From a checkpoint of a small image captioner: 64-pixel images, 11.3 epochs.
Rows from block 3 of the text decoder of a small image captioner, named by matrix and row number. Rows with one number belong to one neuron. Each number is 500 + 25 x the weight over its row's rms, rounded and kept within 0 to 999. All counts start at 0. Numbers have three digits each. After the name is the row's rms in percent of the matrix's.
After each neuron's rows are labels from the 100 texts, of 14976, where the neuron reaches its highest value: "fires on" is the input token at the peak. Only what is clearly more common there than usual is listed. The data: photos of plants and fungi (iNaturalist).
# fc1: MLP up (decoder.blocks.3.mlp.fc1.weight, 512x256), inputs 0-85
# fc2: MLP down (decoder.blocks.3.mlp.fc2.weight, 256x512, transposed), outputs 0-85

fc1.178 100:504518479497561512525505516485501496451513475441490497547484472512471520528444537537454483524493474513498529478507472502534489464511513485496510480503508493547518521501513471487488535539493476517475531499516529462486479539514454469492516484482519492481502492
fc2.178 114:518510529488472501507487498501481500474565525512514490473506498480493486455526495469494504476549521473537530483549506480531495536443484506488480480538491526481502442476498484482487533532481483534471472483509535530486517532522512475485491488505497540521476544
fires on: "("

fc1.261 072:483546521508504510472511469471545477487502465461509509509457493485500514468482467511501523518519459460530504504564458506499473474525475502519481521470486497509495473490506459498503504522519517509425491486458510502484491503453529501488493477506516500525465496
fc2.261 087:493517538504477512463508501489460507487518539547498511489554519467508479488490479507533529531473500487462493450505500501500489499506509512509538487522511489506540494489504502502477559483506496538487484516522501531492467509506487504519529525478516506511431512
fires on: "magnoliopsida"; "family"

fc1.63 107:478481488505484483495492489490535482508502474502473492532520514488469490459537461478474472499488518484519495563481490525512545471523474471484478489482483543480491466522521494452468495512509498504468468458478459503547547553495513509490522500492497507528506461
fc2.63 103:502489466521484495463521548506498489500475485516495530536532473463527474497502537530500490553502536518472458482470519529512496467470526526462509520529485523480483530509519486471559511472540481487468520494478487468510522490582490520520556521516493491499529536
fires on: "order"

fc1.507 084:486511498490570537535534477476502526504504466512456451490488498506459504460487502489476519537466496500495503518505505469495475478495489479525506489497509516544471497492545478521493489530523505521486487484535483487497489528428504517464479492502471483484494472
fc2.507 095:484461522475462496436472490495483494515453515483475532474521534453543509521530474515507489475490525509505498459472506527498499505516488529470493523545515467445506499519472477485526571453487492494506502530492527517483526495550560489543518527441489497472470500
fires on: "of"; "order"

fc1.218 112:508508529487475517507506521501492491439520505490487494509495525494538488487500487516513534535518520436515512563506514508472534507557478480497442553515432525499502421503510475518503487516509507498448449494501506543486471505481493511473476503493528489525538475
fc2.218 105:526537451486487503555518499505526508491518473500475477476501501471502532443528511528446497540511495492509517500507518521485544438500526474468482533515530513529509535466492444551493522529474515504499532521534525484488497548506461471483476483476474517456479518
fires on: "straggler"; "oxeye"; "staghorn"; "shining"

fc1.18 132:482469547507493517504563468482502517504542511452469508480452437503465494531516507480521534509485459524517522527521498523471505508494475487550466543485501461500492508519488493522477483501505486504493508492457506501496487486471508518505434493476480509518535490
fc2.18 118:456480504481512502524498426480511515494491513510486507453524511492484493502508499514485484516493499573470496496485547521520512494497520520490506492510493495505442505494467517505500496491492504525529526490499478500499495497469489462510468485498521540479483488
fires on: "yellow"

fc1.397 128:474516518486526560481482485481527504469515546400463485508501496511487501479493456495467532481495447493543487475485525511460496487523495503518468547448461497505483520471484472526526528500498508485453464478486490487478488489492523489532493500503517516524482517
fc2.397 089:500501460501504494460524525524501467526483513472514523492485499448485529478497496553494514546480473487525516527514542504500482508465501537514491475509533490490563530493464491474545525492487484506459550522483514508518467500489460471510507539466503527525508523
fires on: "magnoliopsida"; "liliopsida"

fc1.408 074:487499544500547508459528439491490492481518502430520529479465466487488508502499487489460527542501463512524539521510447495484529461495480479514511526483510496449514544538505474513485527492499494468480484500460524481507499457493509524521472507487504469476485470
fc2.408 096:467512480474481469549477482530532489497503548518498493431517528515508496513484473526517518567506493578497442520528521517503477504484541474499490518512468496520457491485522496487474496491502531534511482484520503532484471509490458507525508481496512517519508511
fires on: "yellow"; "white"

fc1.83 092:480478480490549507467546485500570481501486480471480492514507494491482474550521480531489514549516496510534490491503427473510477500492524476518485462495487490501514503529488471490454511488481479484499515460492499488518533532473481513526456519519488491488495495
fc2.83 101:463502491519502539545466500458510501507466474546500481482546507490482517494489473525506530521502453458496448464530479467495494528526532509510504478520473501501447501510537481478477489493505491520503479471498541499492507496475516521527507484567485501501486519
fires on: "marsh"

fc1.443 093:510499505519494501477517483498540489491512478439532467500498481506503455498492443470459534503532491476552447497542458449495497497498517530506488540479482539537506489482498468528476464505537516494503508480537496508459504523495524499487477501521492474469506489
fc2.443 099:511503504488461485499503462506512475472512524494539497454502528495465519487506512531527456514502507502503503525475505502481482461472517480502525503518512499538458526467509486530520493502487499502453505522498515502507521492575510473508536521506483496509522500
fires on: "("

fc1.36 085:435499561482499515500543438466518532500525478437464512483472491497475520492517504467500540490504470475541509529506505507495490506505496451547456551488493531518468495538496482527488489515527508511490482513471484491495499521480511506482486489492495507497489497
fc2.36 109:467444502492496474520509455504497532477494485512480513488515465492500499478484511484489485528497520532474527499496482491501519471525510529517506498514524494503493498507480507499495465524484494539504519484504485506533508484479497453483469503480506526478500504
fires on: "yellow"; "rue"; "one"; "of"

fc1.373 109:506550518475536493472508480478501503502468521511456433508514501505505482503516439515450505557506525522499516526472509532501548477485502522478519518518480468520481489505491509465489521498491493446504465469516497522500513542493502492496503453494469483513509458
fc2.373 113:490435490503433509483497473493487496520471547501499521577497475478533502489475479474490493469489526468536527531483450501519495496488514490523487520514489536474481471487494481494510468478491480507501447544555485502501509510499491444462521504499524506512487496
fires on: "-"

fc1.240 079:430490551467517485478514464503554520476499461467479490528511465520510500480499479482453509514498534458535466550500499509508531511474475473543464513481517527498498504510507516471471497556512522504489480478497516476523509489484481511462484514501490484508514467
fc2.240 070:515518459519506519501495520494540473484525504509509526500505504494496458524518462509531468547474496508503488532538487538509489518434530501470516497522514495497533511508460489481495510444504488439528532474517534517490501526512504508538542486525466514514501492
fires on: "of"; "marchantiales"; "teloschistaceae"; "and"

fc1.388 108:492519512491531536499486491481549532439515516426488501494500517514498509474517472490470528496492451484518475492489510501487486472509491509494473525444456506521472500479504469521498526541519511479467457442484474487480500488484531491524501509506531517507486514
fc2.388 081:505507479482479490458527531526510460511475494474497512485523499456485501505489512550506511544473501474517516551504502496530490521476514536519511483544563488505517514471451520456538526486505470521479512509490541516514458494534446477541508537501523496515492526
fires on: "magnoliopsida"; "liliopsida"

fc1.220 113:484523531472519479453498492454497524447488512509493478534512547474486461428486418498475468538497485520505520501484519511496532517512489502485494495513497486481461484496497531470507509506502480504514467496497515502495533542484510506496483483510491512510497495
fc2.220 111:531441489523471496525538466527509492543462511503473452550493469497529498489489488501494488486461485485498521537493455499477506477492554490482521511486513510546479517481527508507523416516530489513513413519532497438492469516484478460474487477491548538540456483
fires on: "-"

fc1.209 104:506563506445515504491506510509527486468487514452483489472473526536478477494478477535502510546491458532508517490482501449477524528479494506514485478534504469514526509495480480496470511510482478481518489509506542494507506519488497506524496501519476466475530543
fc2.209 110:535484527521508528520515524469505542501495468531484488528515507508485512449505490480488551506469491514498479540505505507481532516530490501514484526539480509498446452510508519486493452511518498513509483443496473490450505484475499522477455514533527508492506467
fires on: "creeping"; "convulsion"; "-"

fc1.210 107:514533509487502558515546495465514523482494479499468447548471492513519483504488478459490515492518506483510521545501516508485503510534472434508472529442477494510502518511529494547503482514495513496482461494506479533519492516423521535493444486467526506487503515
fc2.210 103:505531513476471516491483520508508548525471490502528524464516548501517501466518501527539487509493527518495495489495490522469493479521467500449502502477481525499524553492471482491527539488478476486465538514485515546505503520504503538525535533486524504494465501
fires on: "wood"; "royal"; "tongue"

fc1.457 099:526484493474501547495534499509498486476527540483498465478471490522482467537505521515489490522489537527512545534529469486497512478508528450502518480510457489511510501510536477498486510578500514475519502483520516471519485489475500470445459466488491481498529499
fc2.457 112:504463506495511495482510481472499511469493533464512551515481554528498512492506555510477450486480478497512497474465475488473506474508505480519530481473515546489530537505503492502508520500484502494505492486549499553488538517527535461539505489519522506507471474
fires on: "("

fc1.430 092:464457566489510516495547464472502519515514501464457519491460460502484503501512520466508526493503465512518551565534509526483524505490505470529471566487482479503441503524490493525501487498511504490485494514458505498501505515479498506514472505505500527494553513
fc2.430 104:485471495490517493504506453492511531471480500496487504465516505465480496497515519525504496543511505560458497476490509491515490490495509528507498496519509492501476522516478521492493491492478496527522527478485484517499502491470494487517456502498510557480494486
fires on: "yellow"

fc1.15 094:516524497503482544492537532464493496456509532508497481528480534538478481535499476536511501521484501499494528573528521475449517502517473447456491481438505472548501507495511475539464469529499494428515489500503529496521499516464503528530459497498519499537489531
fc2.15 103:489527499505510465513487510484473519513542510545485486477488506498534493553503492477512468380509499503494513463507496519508516485525493472469484503489475501506495523555542510534483505519488522461530481546475437484497514517487521487501474539478516458445507540
fires on: "wood"; "royal"; "tongue"; "sensitive"

fc1.372 088:496538491508527520526526483493522474474526468489486466532491464560438496489481500505474524516489482507471495503465493527508511468519510512522508482513506472519541494499521479478443500489499478505488473509526455462512495515485511513485473468502498468474485453
fc2.372 103:467495483497448509469505501483513480528511499504504452460506518473468461543521454508485502442494493530519506520468501522528499503483442531492545483530501488491526548526495498522474562480496496489489486516495466524501509494507540486512479491490491476487447556
fires on: "-"

fc1.383 074:468499573519527514492507456471491467479529527504499506508509476507496500439489479535486477561498502480499491547461481492469516515505482493516517530472505521489493473431524515474506478512521530499492477470524491549494484513500504526493492480528466488541539474
fc2.383 076:528510471474454516481492534502449474543495519466500537448517512474517498497486518529505458542482508471505522505508514521519460508492511507500493520498562463485495527466470458525531529472478461535505497559494532506511485479502500526503456540522529469516502478
fires on: "order"

fc1.409 099:431465537487501536488573452455515518509516489438447513481499487483493509499516516464519525483523476503499529541510482525484509498506504491549468537495507488474481501524496477523520473498492501509489477515458471500500512520492509515476470480491518534486497484
fc2.409 115:471465511491505499510511459513497560507492505515484522496525494501478502485494514495483507523477510536469497520481519495534510487514502540509504496494500495513478512511474509487478485501482518525525531489492473488507508472470489473494477503490516540481498496
fires on: "yellow"; "california"

fc1.223 110:504504495532470482489523500481498495516520458514522509547507483480508496482498471480470475567512542527522484544485501541493508472518461482469493549498506546511465476500531478512477475504540504458457461463490448487476511539497547490443533487467489512561533495
fc2.223 107:546552474502517516531505527500482497513487491525454506514531524516517504495472521523510532507528510463457487452478535520505460457468508513481449490523493543500488547505475511525532495530555490529494479456490523483513498472519501511470509507543534524504513540
fires on: "order"

fc1.151 107:469494508514470517417507522514527508500491537453433475535538496491510510485514486493474475486505489495515506488466492505453490494536501530494503522504491513487477486525531493469523502519532488477477460491473508524503515487530492496550462526537519516522468462
fc2.151 076:498515488499493512453487528501498514560458499490499508498519514460488513497517480571520542554493516512497525545490493467503456530511506500504478511506521518517501485489509477489479502470521492505487519499475507532477495541529479494526491521529516535497489503
fires on: "order"

fc1.423 102:460516496464543495487515486508585479479479478473497510515514517491455511523507493500488541497514459494533508488547430467494493511489540448530490471516477497485503515514499439477483536495476481493497523465465522492539530533490455512536474527548482494481489493
fc2.423 110:501465497536517521525464514456497501495488459530481518497582485519494471470482499517470519507505493457502473500513492455517542557514502523513491495504498523489495469545509494465454426475477472502499484455503529511507532495493526487522489525531485502533554516
fires on: "marsh"

fc1.414 106:481544523492505497499494428488519521485484526467467469479510494472498507477448479487486514464491471494504500470510513492460514490507513512487479575505497521548461465479499447508492512475514501498468448498475517484494497531506522483524511485496523501490484492
fc2.414 103:485513506505482481525534545510505508523501515524469494529484499502489536464518522497502522561506505493501476547498476474485464508469515486502506526485457545532477474489501500497482488509565462494473481510520513511516485482500481512534521564536499496428492538
fires on: "magnoliopsida"; "pedunculate"; "mouse"; "live"

fc1.181 079:479498500525543458518493468496529496462522491512511465516517460499461476499500476491483492539479532523519501503525452478503538516497513500493511517489488534522493498490498509508505497549535515469535511423528485473497522512484426481474508497507488501517490440
fc2.181 088:478506485496470493528482485530533525481469532451509542504469549498491505517509499495499481487487474485521489475507493493489487491461527497469510464561498500529499523544479506507496506526483496546493517570489520529505516503510486459508488523506528532532433525
fires on: "-"

fc1.284 104:446485529466521516481509449510489495487492518484498505490511492470499529450478477521484473532482490475517504509491490477473500526541504476545481484475511523459478473510538477473528509477474505509515510490483512512534533496469449525518455506544490507541524478
fc2.284 083:501485474493513503478515524539487495555476490521521542427470553477538488492501507529549519551486507478517505485518510528504490512513482497470510478522548499495513506493500468468539498475481459530500517507486527501538507512494491529523479495523520501519456498
fires on: "order"

fc1.426 136:509516548446499562520491524465510492516523504527496529475477505559501485524486506489516486527490491514517515495496498497456511509512421507491527523507517458530498483477480520506513489555477501466470460521531529554463468495490518518459497500464489488528529503
fc2.426 118:472475523506503505434478483510507498485511511507537523472485496485502459521481508454556504497495483523530511521555474508488493525498496497493500527525498506482500469520465481488466543463511496496465535506478534530493502547516500503531527518521490490536457539
fires on: "order"