A small image captioner, trained from scratch.
Model: 6.15M parameters, encoder depths [4, 7, 7].
Rows from block 13 of the image encoder of a small image captioner, named by matrix and row number. Each number is 128 + 32 x the weight over its row's rms, rounded and kept within 0 to 255. All counts start at 0. Numbers have three digits each.
After each channel's rows are labels from the 100 images, of 14976, where the channel reaches its highest value: "strongest on" is what is common among them; "place" is the part of the image that holds the peak. Only what is clearly more common there than usual is listed. The data: photos of plants and fungi (iNaturalist).
# sq0: squeeze pointwise conv (encoder.blocks.13.sq.0.weight, 72x288x1x1), inputs 144-287

sq0.36:153140111164184140137156112105107139186072162123161141131142119159099148153133135134144179109213167109098163121089150180080136127101175117153112114183122107164101093123128178126120098126130220184133130112102055130126097104139073180085119097164158199155218157139102128118081136153158172142132114121117149169136104140176192090097136084097171128125119160126161116142127105091135100141118127175122098109147164122136137126094085102091148
strongest on: class Liliopsida
place: top centre

sq0.31:188109127185147182194203168133127152119127193139211219102241164177094145158128159194151127136135177133128143135115182159146125124095168150220100111209125110231138088131114163100193114171190130140141143086134129151132150129199126133099113113133108198221130187211122165157140127112174149212125151144115136232147149163205132135114163126124160125147146184144182135206255125132133135174184131201145172166139201142108123092117100114116141
strongest on: order Caryophyllales; family: Cactaceae; text has "cactus"
place: top centre; centre

sq0.18:178105121212138183192185159139131164145120192106200210109255164150097143167159143197148147142136175128135165122120178178153110129101188137232093105211121117213129091131114155101176111165198149141127141100143147147136142129174131129089114112132114175239137191205123160164134130117192127232137150148119138223132130162222129144133158127135156141132147180117146139213241125132145151166160137217137145151144238135136119099125103118129121
strongest on: order Caryophyllales; family: Cactaceae; text has "cactus"
place: top centre; centre

sq0.33:169126115172147145165159155118114124127153147199136148136178131168128163161145123151127147118188154061160119137137145159193089128131169195154139134163159052158114135102074153140144063154146140162091109137130171118131186179157162145117131165151108163171138152161110147149187166105165151170119126149065160166177081107163140141110154190113156138161170176170155130164162113178134194134131179169109219179154161176046170143132134100159184
strongest on: order Caryophyllales; family: Cactaceae; text has "cactus"
place: top centre; centre

sq0.60:179106148198164187208207144129142156149104222120210231108225188156083144201151173213152135143152188128122145112121201164152096169110187128200081104219128116201141098112127156130221130194198141149139129084140126186102129127179123144097106104126103170219149202207137166178127107120200156218141159112137150209125118164204148130126167116145139111120139194123178147225218134119167147172202122225121136143142212119098127103141098126131140
strongest on: order Caryophyllales; text has "cactus"
place: top centre; centre

sq0.34:199090157180177183202174146135137128187117191134193189107206155200078194168130157205145154159145203115150153105117199159157128158092206147171075076186124102190142066130115167105160119178178166143140121052144144182124143141200143153070117106172132195179152194182127192162140151141175159172148158144114159205141135147204154137136197157125145114133154179138182152203204135162156160152177138196123172150148179130120139090124082122146161
strongest on: order Caryophyllales; text has "cactus"; family: Cactaceae
place: top centre; centre

sq0.45:130181239151126132126143046160214136107082125068136147120131130100108139119109134116083114188119140161088090159091128139080226191117123066164091123135116129129180115135134139118135176136121122134129110088167087137116111074122085123203155134130210137140113142134179137154083094228105113151117199099156128135052189141146124084166138107177141142113100137072124205155142194082162067138129085142142097048103144080133063156121148188096109
strongest on: class Liliopsida
place: centre

sq0.29:148217064141129110094145073081059132149085142141122139170111085135166120142083092108040136052176140062108086132065134155092093109156140139146197162140223039115086206084073143216127079110110165184051028200079073122086165098108064158126131161150137140139143152129063115086150135100145144087097062113077176133168066078131158099056111131051170072090108142150138091123127065079121151118095097138071152120100133130085114204199188073054250
strongest on: class Liliopsida
place: top right; top centre

sq0.25:214105128192186192208192161139141140153106193142176182111220167201091180183154152217156158144135206134143178127115194157159126131097201130196089092212113116189157076139113160092176115172208169134136141086121129175149140140190134155096128119174125184197145195201135176178137141143197165210145161146119133209144132164200151138138197142144146138130147211130185136197203137139118141154174132214134167138160196137124153105110094122126113
strongest on: text has "cactus"
place: top centre; centre

sq0.19:222099146177164190214210159124124157150119186115186198110204164193085173194140162216149142139150186129140174106121229183148124130080188142197087094194124091196141074134124173105171117171197142143134136087157137173117124143202151167082116104156116185186132194185125169178130147124178151189139137140126137211137144168207144133139172145125141110110131182131186150180210143131151155152196144212116153126153202131112124061111085130128129
strongest on: order Caryophyllales; text has "cactus"; family: Cactaceae
place: top centre; centre

sq0.35:175132120167196139141151141108106149231086177117168158138165129148107150156150112154137198117174171128093144084084165191087129145104171107146097111180123116162109087127139173131140150133158219175132134104098072157118128092158089188056113110205128166150205178152090143121067136133161187145139113144132185141130098151161199071092138088078181118110090165119170130158152113097143082159139099166130109104117157124133137136149135131088150
strongest on: class Liliopsida
place: top centre

sq0.62:154083152163166212233167148141135159146090159093193184106250175161059136160172190163151117167132137137104169098098170136116119175079168122255057066190110113197120064135138149095201119201232141118145159061153117136124093101187092160073098090150118155209128163182123153193124104121175146228179158115121136201114144175166138122130165088112138134102111177099144153185212129103166120194214099187133123118156186093134100098099075142107095
strongest on: order Caryophyllales; family: Cactaceae
place: centre; top centre

sq0.11:173117086139199149148150172110086121164179144211182145140163126158137172141142120181140150113163151064168141133154177160181104107142151188147140135167142053157132140077091149151135098132134165168094093118110160151149186184131182162105123161155080163165161154179110155146204175114176170162114108174060158177210072131177151138130176187113168143154171170184172101187174094182145180143139186161100205193127183187072173115148119104164134
strongest on: order Caryophyllales; family: Cactaceae; text has "cactus"
place: top centre; centre

sq0.2:091101154115110141131117118135134112088138095117090115086130130100090102110135128118133102158093097141139143141142104107139171128097100100113082107103066166113131091141139113086125137129133093095129165089138134118146112119130124112159145081110170108120094112107144125134074147175104088135142134132157061121102154150119091153123120104139107134131122088126103148101119135121115098127129133107147087111124101138181131100079093158133096
strongest on: class Liliopsida
place: top centre; top left

sq0.12:108100134105082124124109106125145120084125101114104109078135143090091097114124111105137098128087117141113142148129115104122154129075093079133058103101078152131131088135164096075132152121114088090129158069123131106121087119106116094176137076090156100116096112119143130135089117174128112120139139122144065130092155157111090136135106094128108113122112128085106132097135141107114087131142105086157078094140104134155124085072099158121081
strongest on: class Liliopsida
place: top centre; top left

sq0.20:089109134092079125129103132138132108101138094145106124123115138105105124085133112097145098132098096148133140134140086092152142129109088118106097124091105142135133106138151093105131144112117093088139146094126129107138109136122144099139133107097134096115082100096147119135109121148090078124143123130137089121128127142114097132140124118123115122138122104118096130092121138144100110115126140100142120124114102135145136107107115141135108
strongest on: class Liliopsida
place: top centre; top left

sq0.46:096100142121079121137111141140134112101125102138111126111123136103115115080131112102128100120077099149154125138154110095146129124104091099130090113105083162111133101122147089096145153118117091083146142089125140116123108125109124115157132087103135082115086109097138118134110127157101080127121134118145066130113134161115096147154107117136105108128118094126101129105129141149101108123116134092143107120115111129136133101094096142134096
strongest on: class Liliopsida
place: top left

sq0.43:161089138151132200213165119114161156145092152070190178109234196138047144147189191174188148174136144144091182083090149146144114178073171111212080091166115115179139066155143149109202126185197129144183173066143091182074087088174117124091076102127087145167140145170136139202123084133171145208183166120146110205094157206160124127135182091135122087074100148091144182175193125085156128174228090172140134100142181069136065077096066138085106
strongest on: order Caryophyllales; family: Cactaceae
place: centre; top centre

sq0.42:109122137106085124131102145130123103096150093127095111113129135107113143094139110118139111140092102134141136133141090083134134135111091125117105110095108146121135111135156098114134147114122102093145148093123134110133117135127129109143126111095136099098091099099130123140118133143094090122142118135146089135131141140093092140130133129131100126131131095124100129098123127137114124111140134105140116133136096141149129108105110146131108
strongest on: class Liliopsida
place: top centre; top left

sq0.61:175150114161162138109139105113109132171103141122149144137161126142122135165122101122121147108191166100102138124102149164090124130104147114140123099140131095138099120119137162133129104125140182186116101129098073122121114092117089151089116109158141154143178179151103145131095137145136165127119092118108164151138097123157166081100124079100180115119108158113172103133141111113138074149132110156124097119146136148121131126116126106108152
strongest on: class Liliopsida
place: top centre

sq0.3:188137133208160171187199149142134163132105201125210211147215161180119148175158135200141160126147181124136153124135186175139105124106185143169102118219139095205125105126103174134172112162210137170108128127126117146120143118176116140127121113124119199243135200237128194145122135133199163205130122149111155215139120151213152173133164122125167128120130214123179135234217120108161134156163126220148134128138218129123128114146129126111146
strongest on: order Caryophyllales; text has "cactus"
place: top centre; centre

sq0.59:103105205108103123121119099167205096111132100121091105071115139097091084104085127115127104182093099157118130162145098101096200163085087104114050088109043161116172082156149113052112170124118106098152146055183144133133083108118124121187142102121178119120087096115153118124082104198104084095100174115187082119111191116108090120170108128169118137129105107081102213095118197120096072120141105113149093084133109127139106110050129176129077
strongest on: class Liliopsida
place: top left

sq0.37:106078156113088147135128126136153112126120109146098123085124133104095105088152126093154094154063108146134134154138114098155145132105077094134077105119058164107142081143151065087110156126123097068139150063135138105148096124139139095141164083107158114105085125119137120137087141161099075125143145125148050125101148144126095132141117099132098132148114108096092141115117133109101115116128146119138089104117110108163135075068102162151069
strongest on: class Liliopsida
place: top centre; top left

sq0.52:164107125176166169157191173123127144139121191138194208131198165163085160189126144199143142123160184111140150125143179169153098123092175163189086125197140111194144095101097160132184103183186133144106131076148148145137161152189159150093138126154124157217132194213140174155135132099181169194145150148115162226161120142198141144132161149145164127131155180154169134205223109136155157157166147213145161166129210150084153098135113121123139
strongest on: text has "cactus"; order Caryophyllales; family: Cactaceae
place: top centre; centre

sq0.4:167093124193146193200214152139128166148118199124203211112235176149097141173142156197169141128152176147130173113124173168158123137090189133199074109215130109202148080127124173107192121171217131151129131095149130152113123147189132141077113104116116168236112203216136147179137108128185127198134147144114136223154137174216118137126155128134172128119145193108157146202231127126144144162191130222134141134147215147121130089125102128129145
strongest on: order Caryophyllales; family: Cactaceae; text has "cactus"
place: top centre; centre

sq0.39:185104119179176147168188149125125133150161177165169177106174143158106162186134144187157150115160192104145149137158168152178120130107170182162094113177150090178132102116118184126152114142146159143108118094132150154149195156145151151091140125157127181179135198177134182129151167114169160170111114171107151180191110130176153160134175144126143140163164179185180113167182116144134177137142172174123168179145178176105158096124111098148158
strongest on: order Caryophyllales; family: Cactaceae; text has "cactus"
place: centre; top centre

sq0.58:156137102165191135124158119110102133199098166148159147116156138156086146154140140141125169118183168112101157119096163170095133135103165116165105112161146107160124110140123169143148128136133225161134122099094084151129144097135111194061110108185150178150200158163099144124069108158190173119132111130118157144142106142162200102109127092111153118128142156129187135144150104099147108162148115150124117118122161145110143122103101106098154
strongest on: class Liliopsida
place: top centre

sq0.9:176121127195162157194205157132132130143122206147204204112214161172110162187136144171144133124162194123140154120151176164164108128113159173196099116197150108221132112104117169130186110177180158132103134120129147154114181156191125139102125120147122199204139182186159177133156125135173177197114144147102149234167135140198143142133166161134164121144157193149171129198228129136160159158162134195127175179158204157102154098128096137135145
strongest on: order Caryophyllales; family: Cactaceae; text has "cactus"
place: centre; top centre

sq0.57:180118123177172145162169173136130133150150162175163164120191143158089183168130131179153168128157171103140141130147150197195093128111139173148098088150156082175148104110092157118148093157142194164099108096145167168131175165166162161095119134155097177176167176160144186145176138110163162161130139148124160199177125148175153155129178195152158115142174167155188141164176135157154174141164179169109177182137165163072160084121095100144139
strongest on: text has "cactus"; order Caryophyllales; family: Cactaceae
place: top centre; centre

sq0.44:090070121121085116121112090151123161077153118139124136029152147110095079103097118114107089141091119152136146155119107122093199123077120095140047107110016142130121083135107111044131137143131108065139144073124149129176125114079177095175170086097201120120068129121114097130085130214121092130100132144139082109115141142131079120137063131139106185153151120106111121131125146155102047141137123131146107126113120147137142101053081157154032
strongest on: class Liliopsida
place: top left; top centre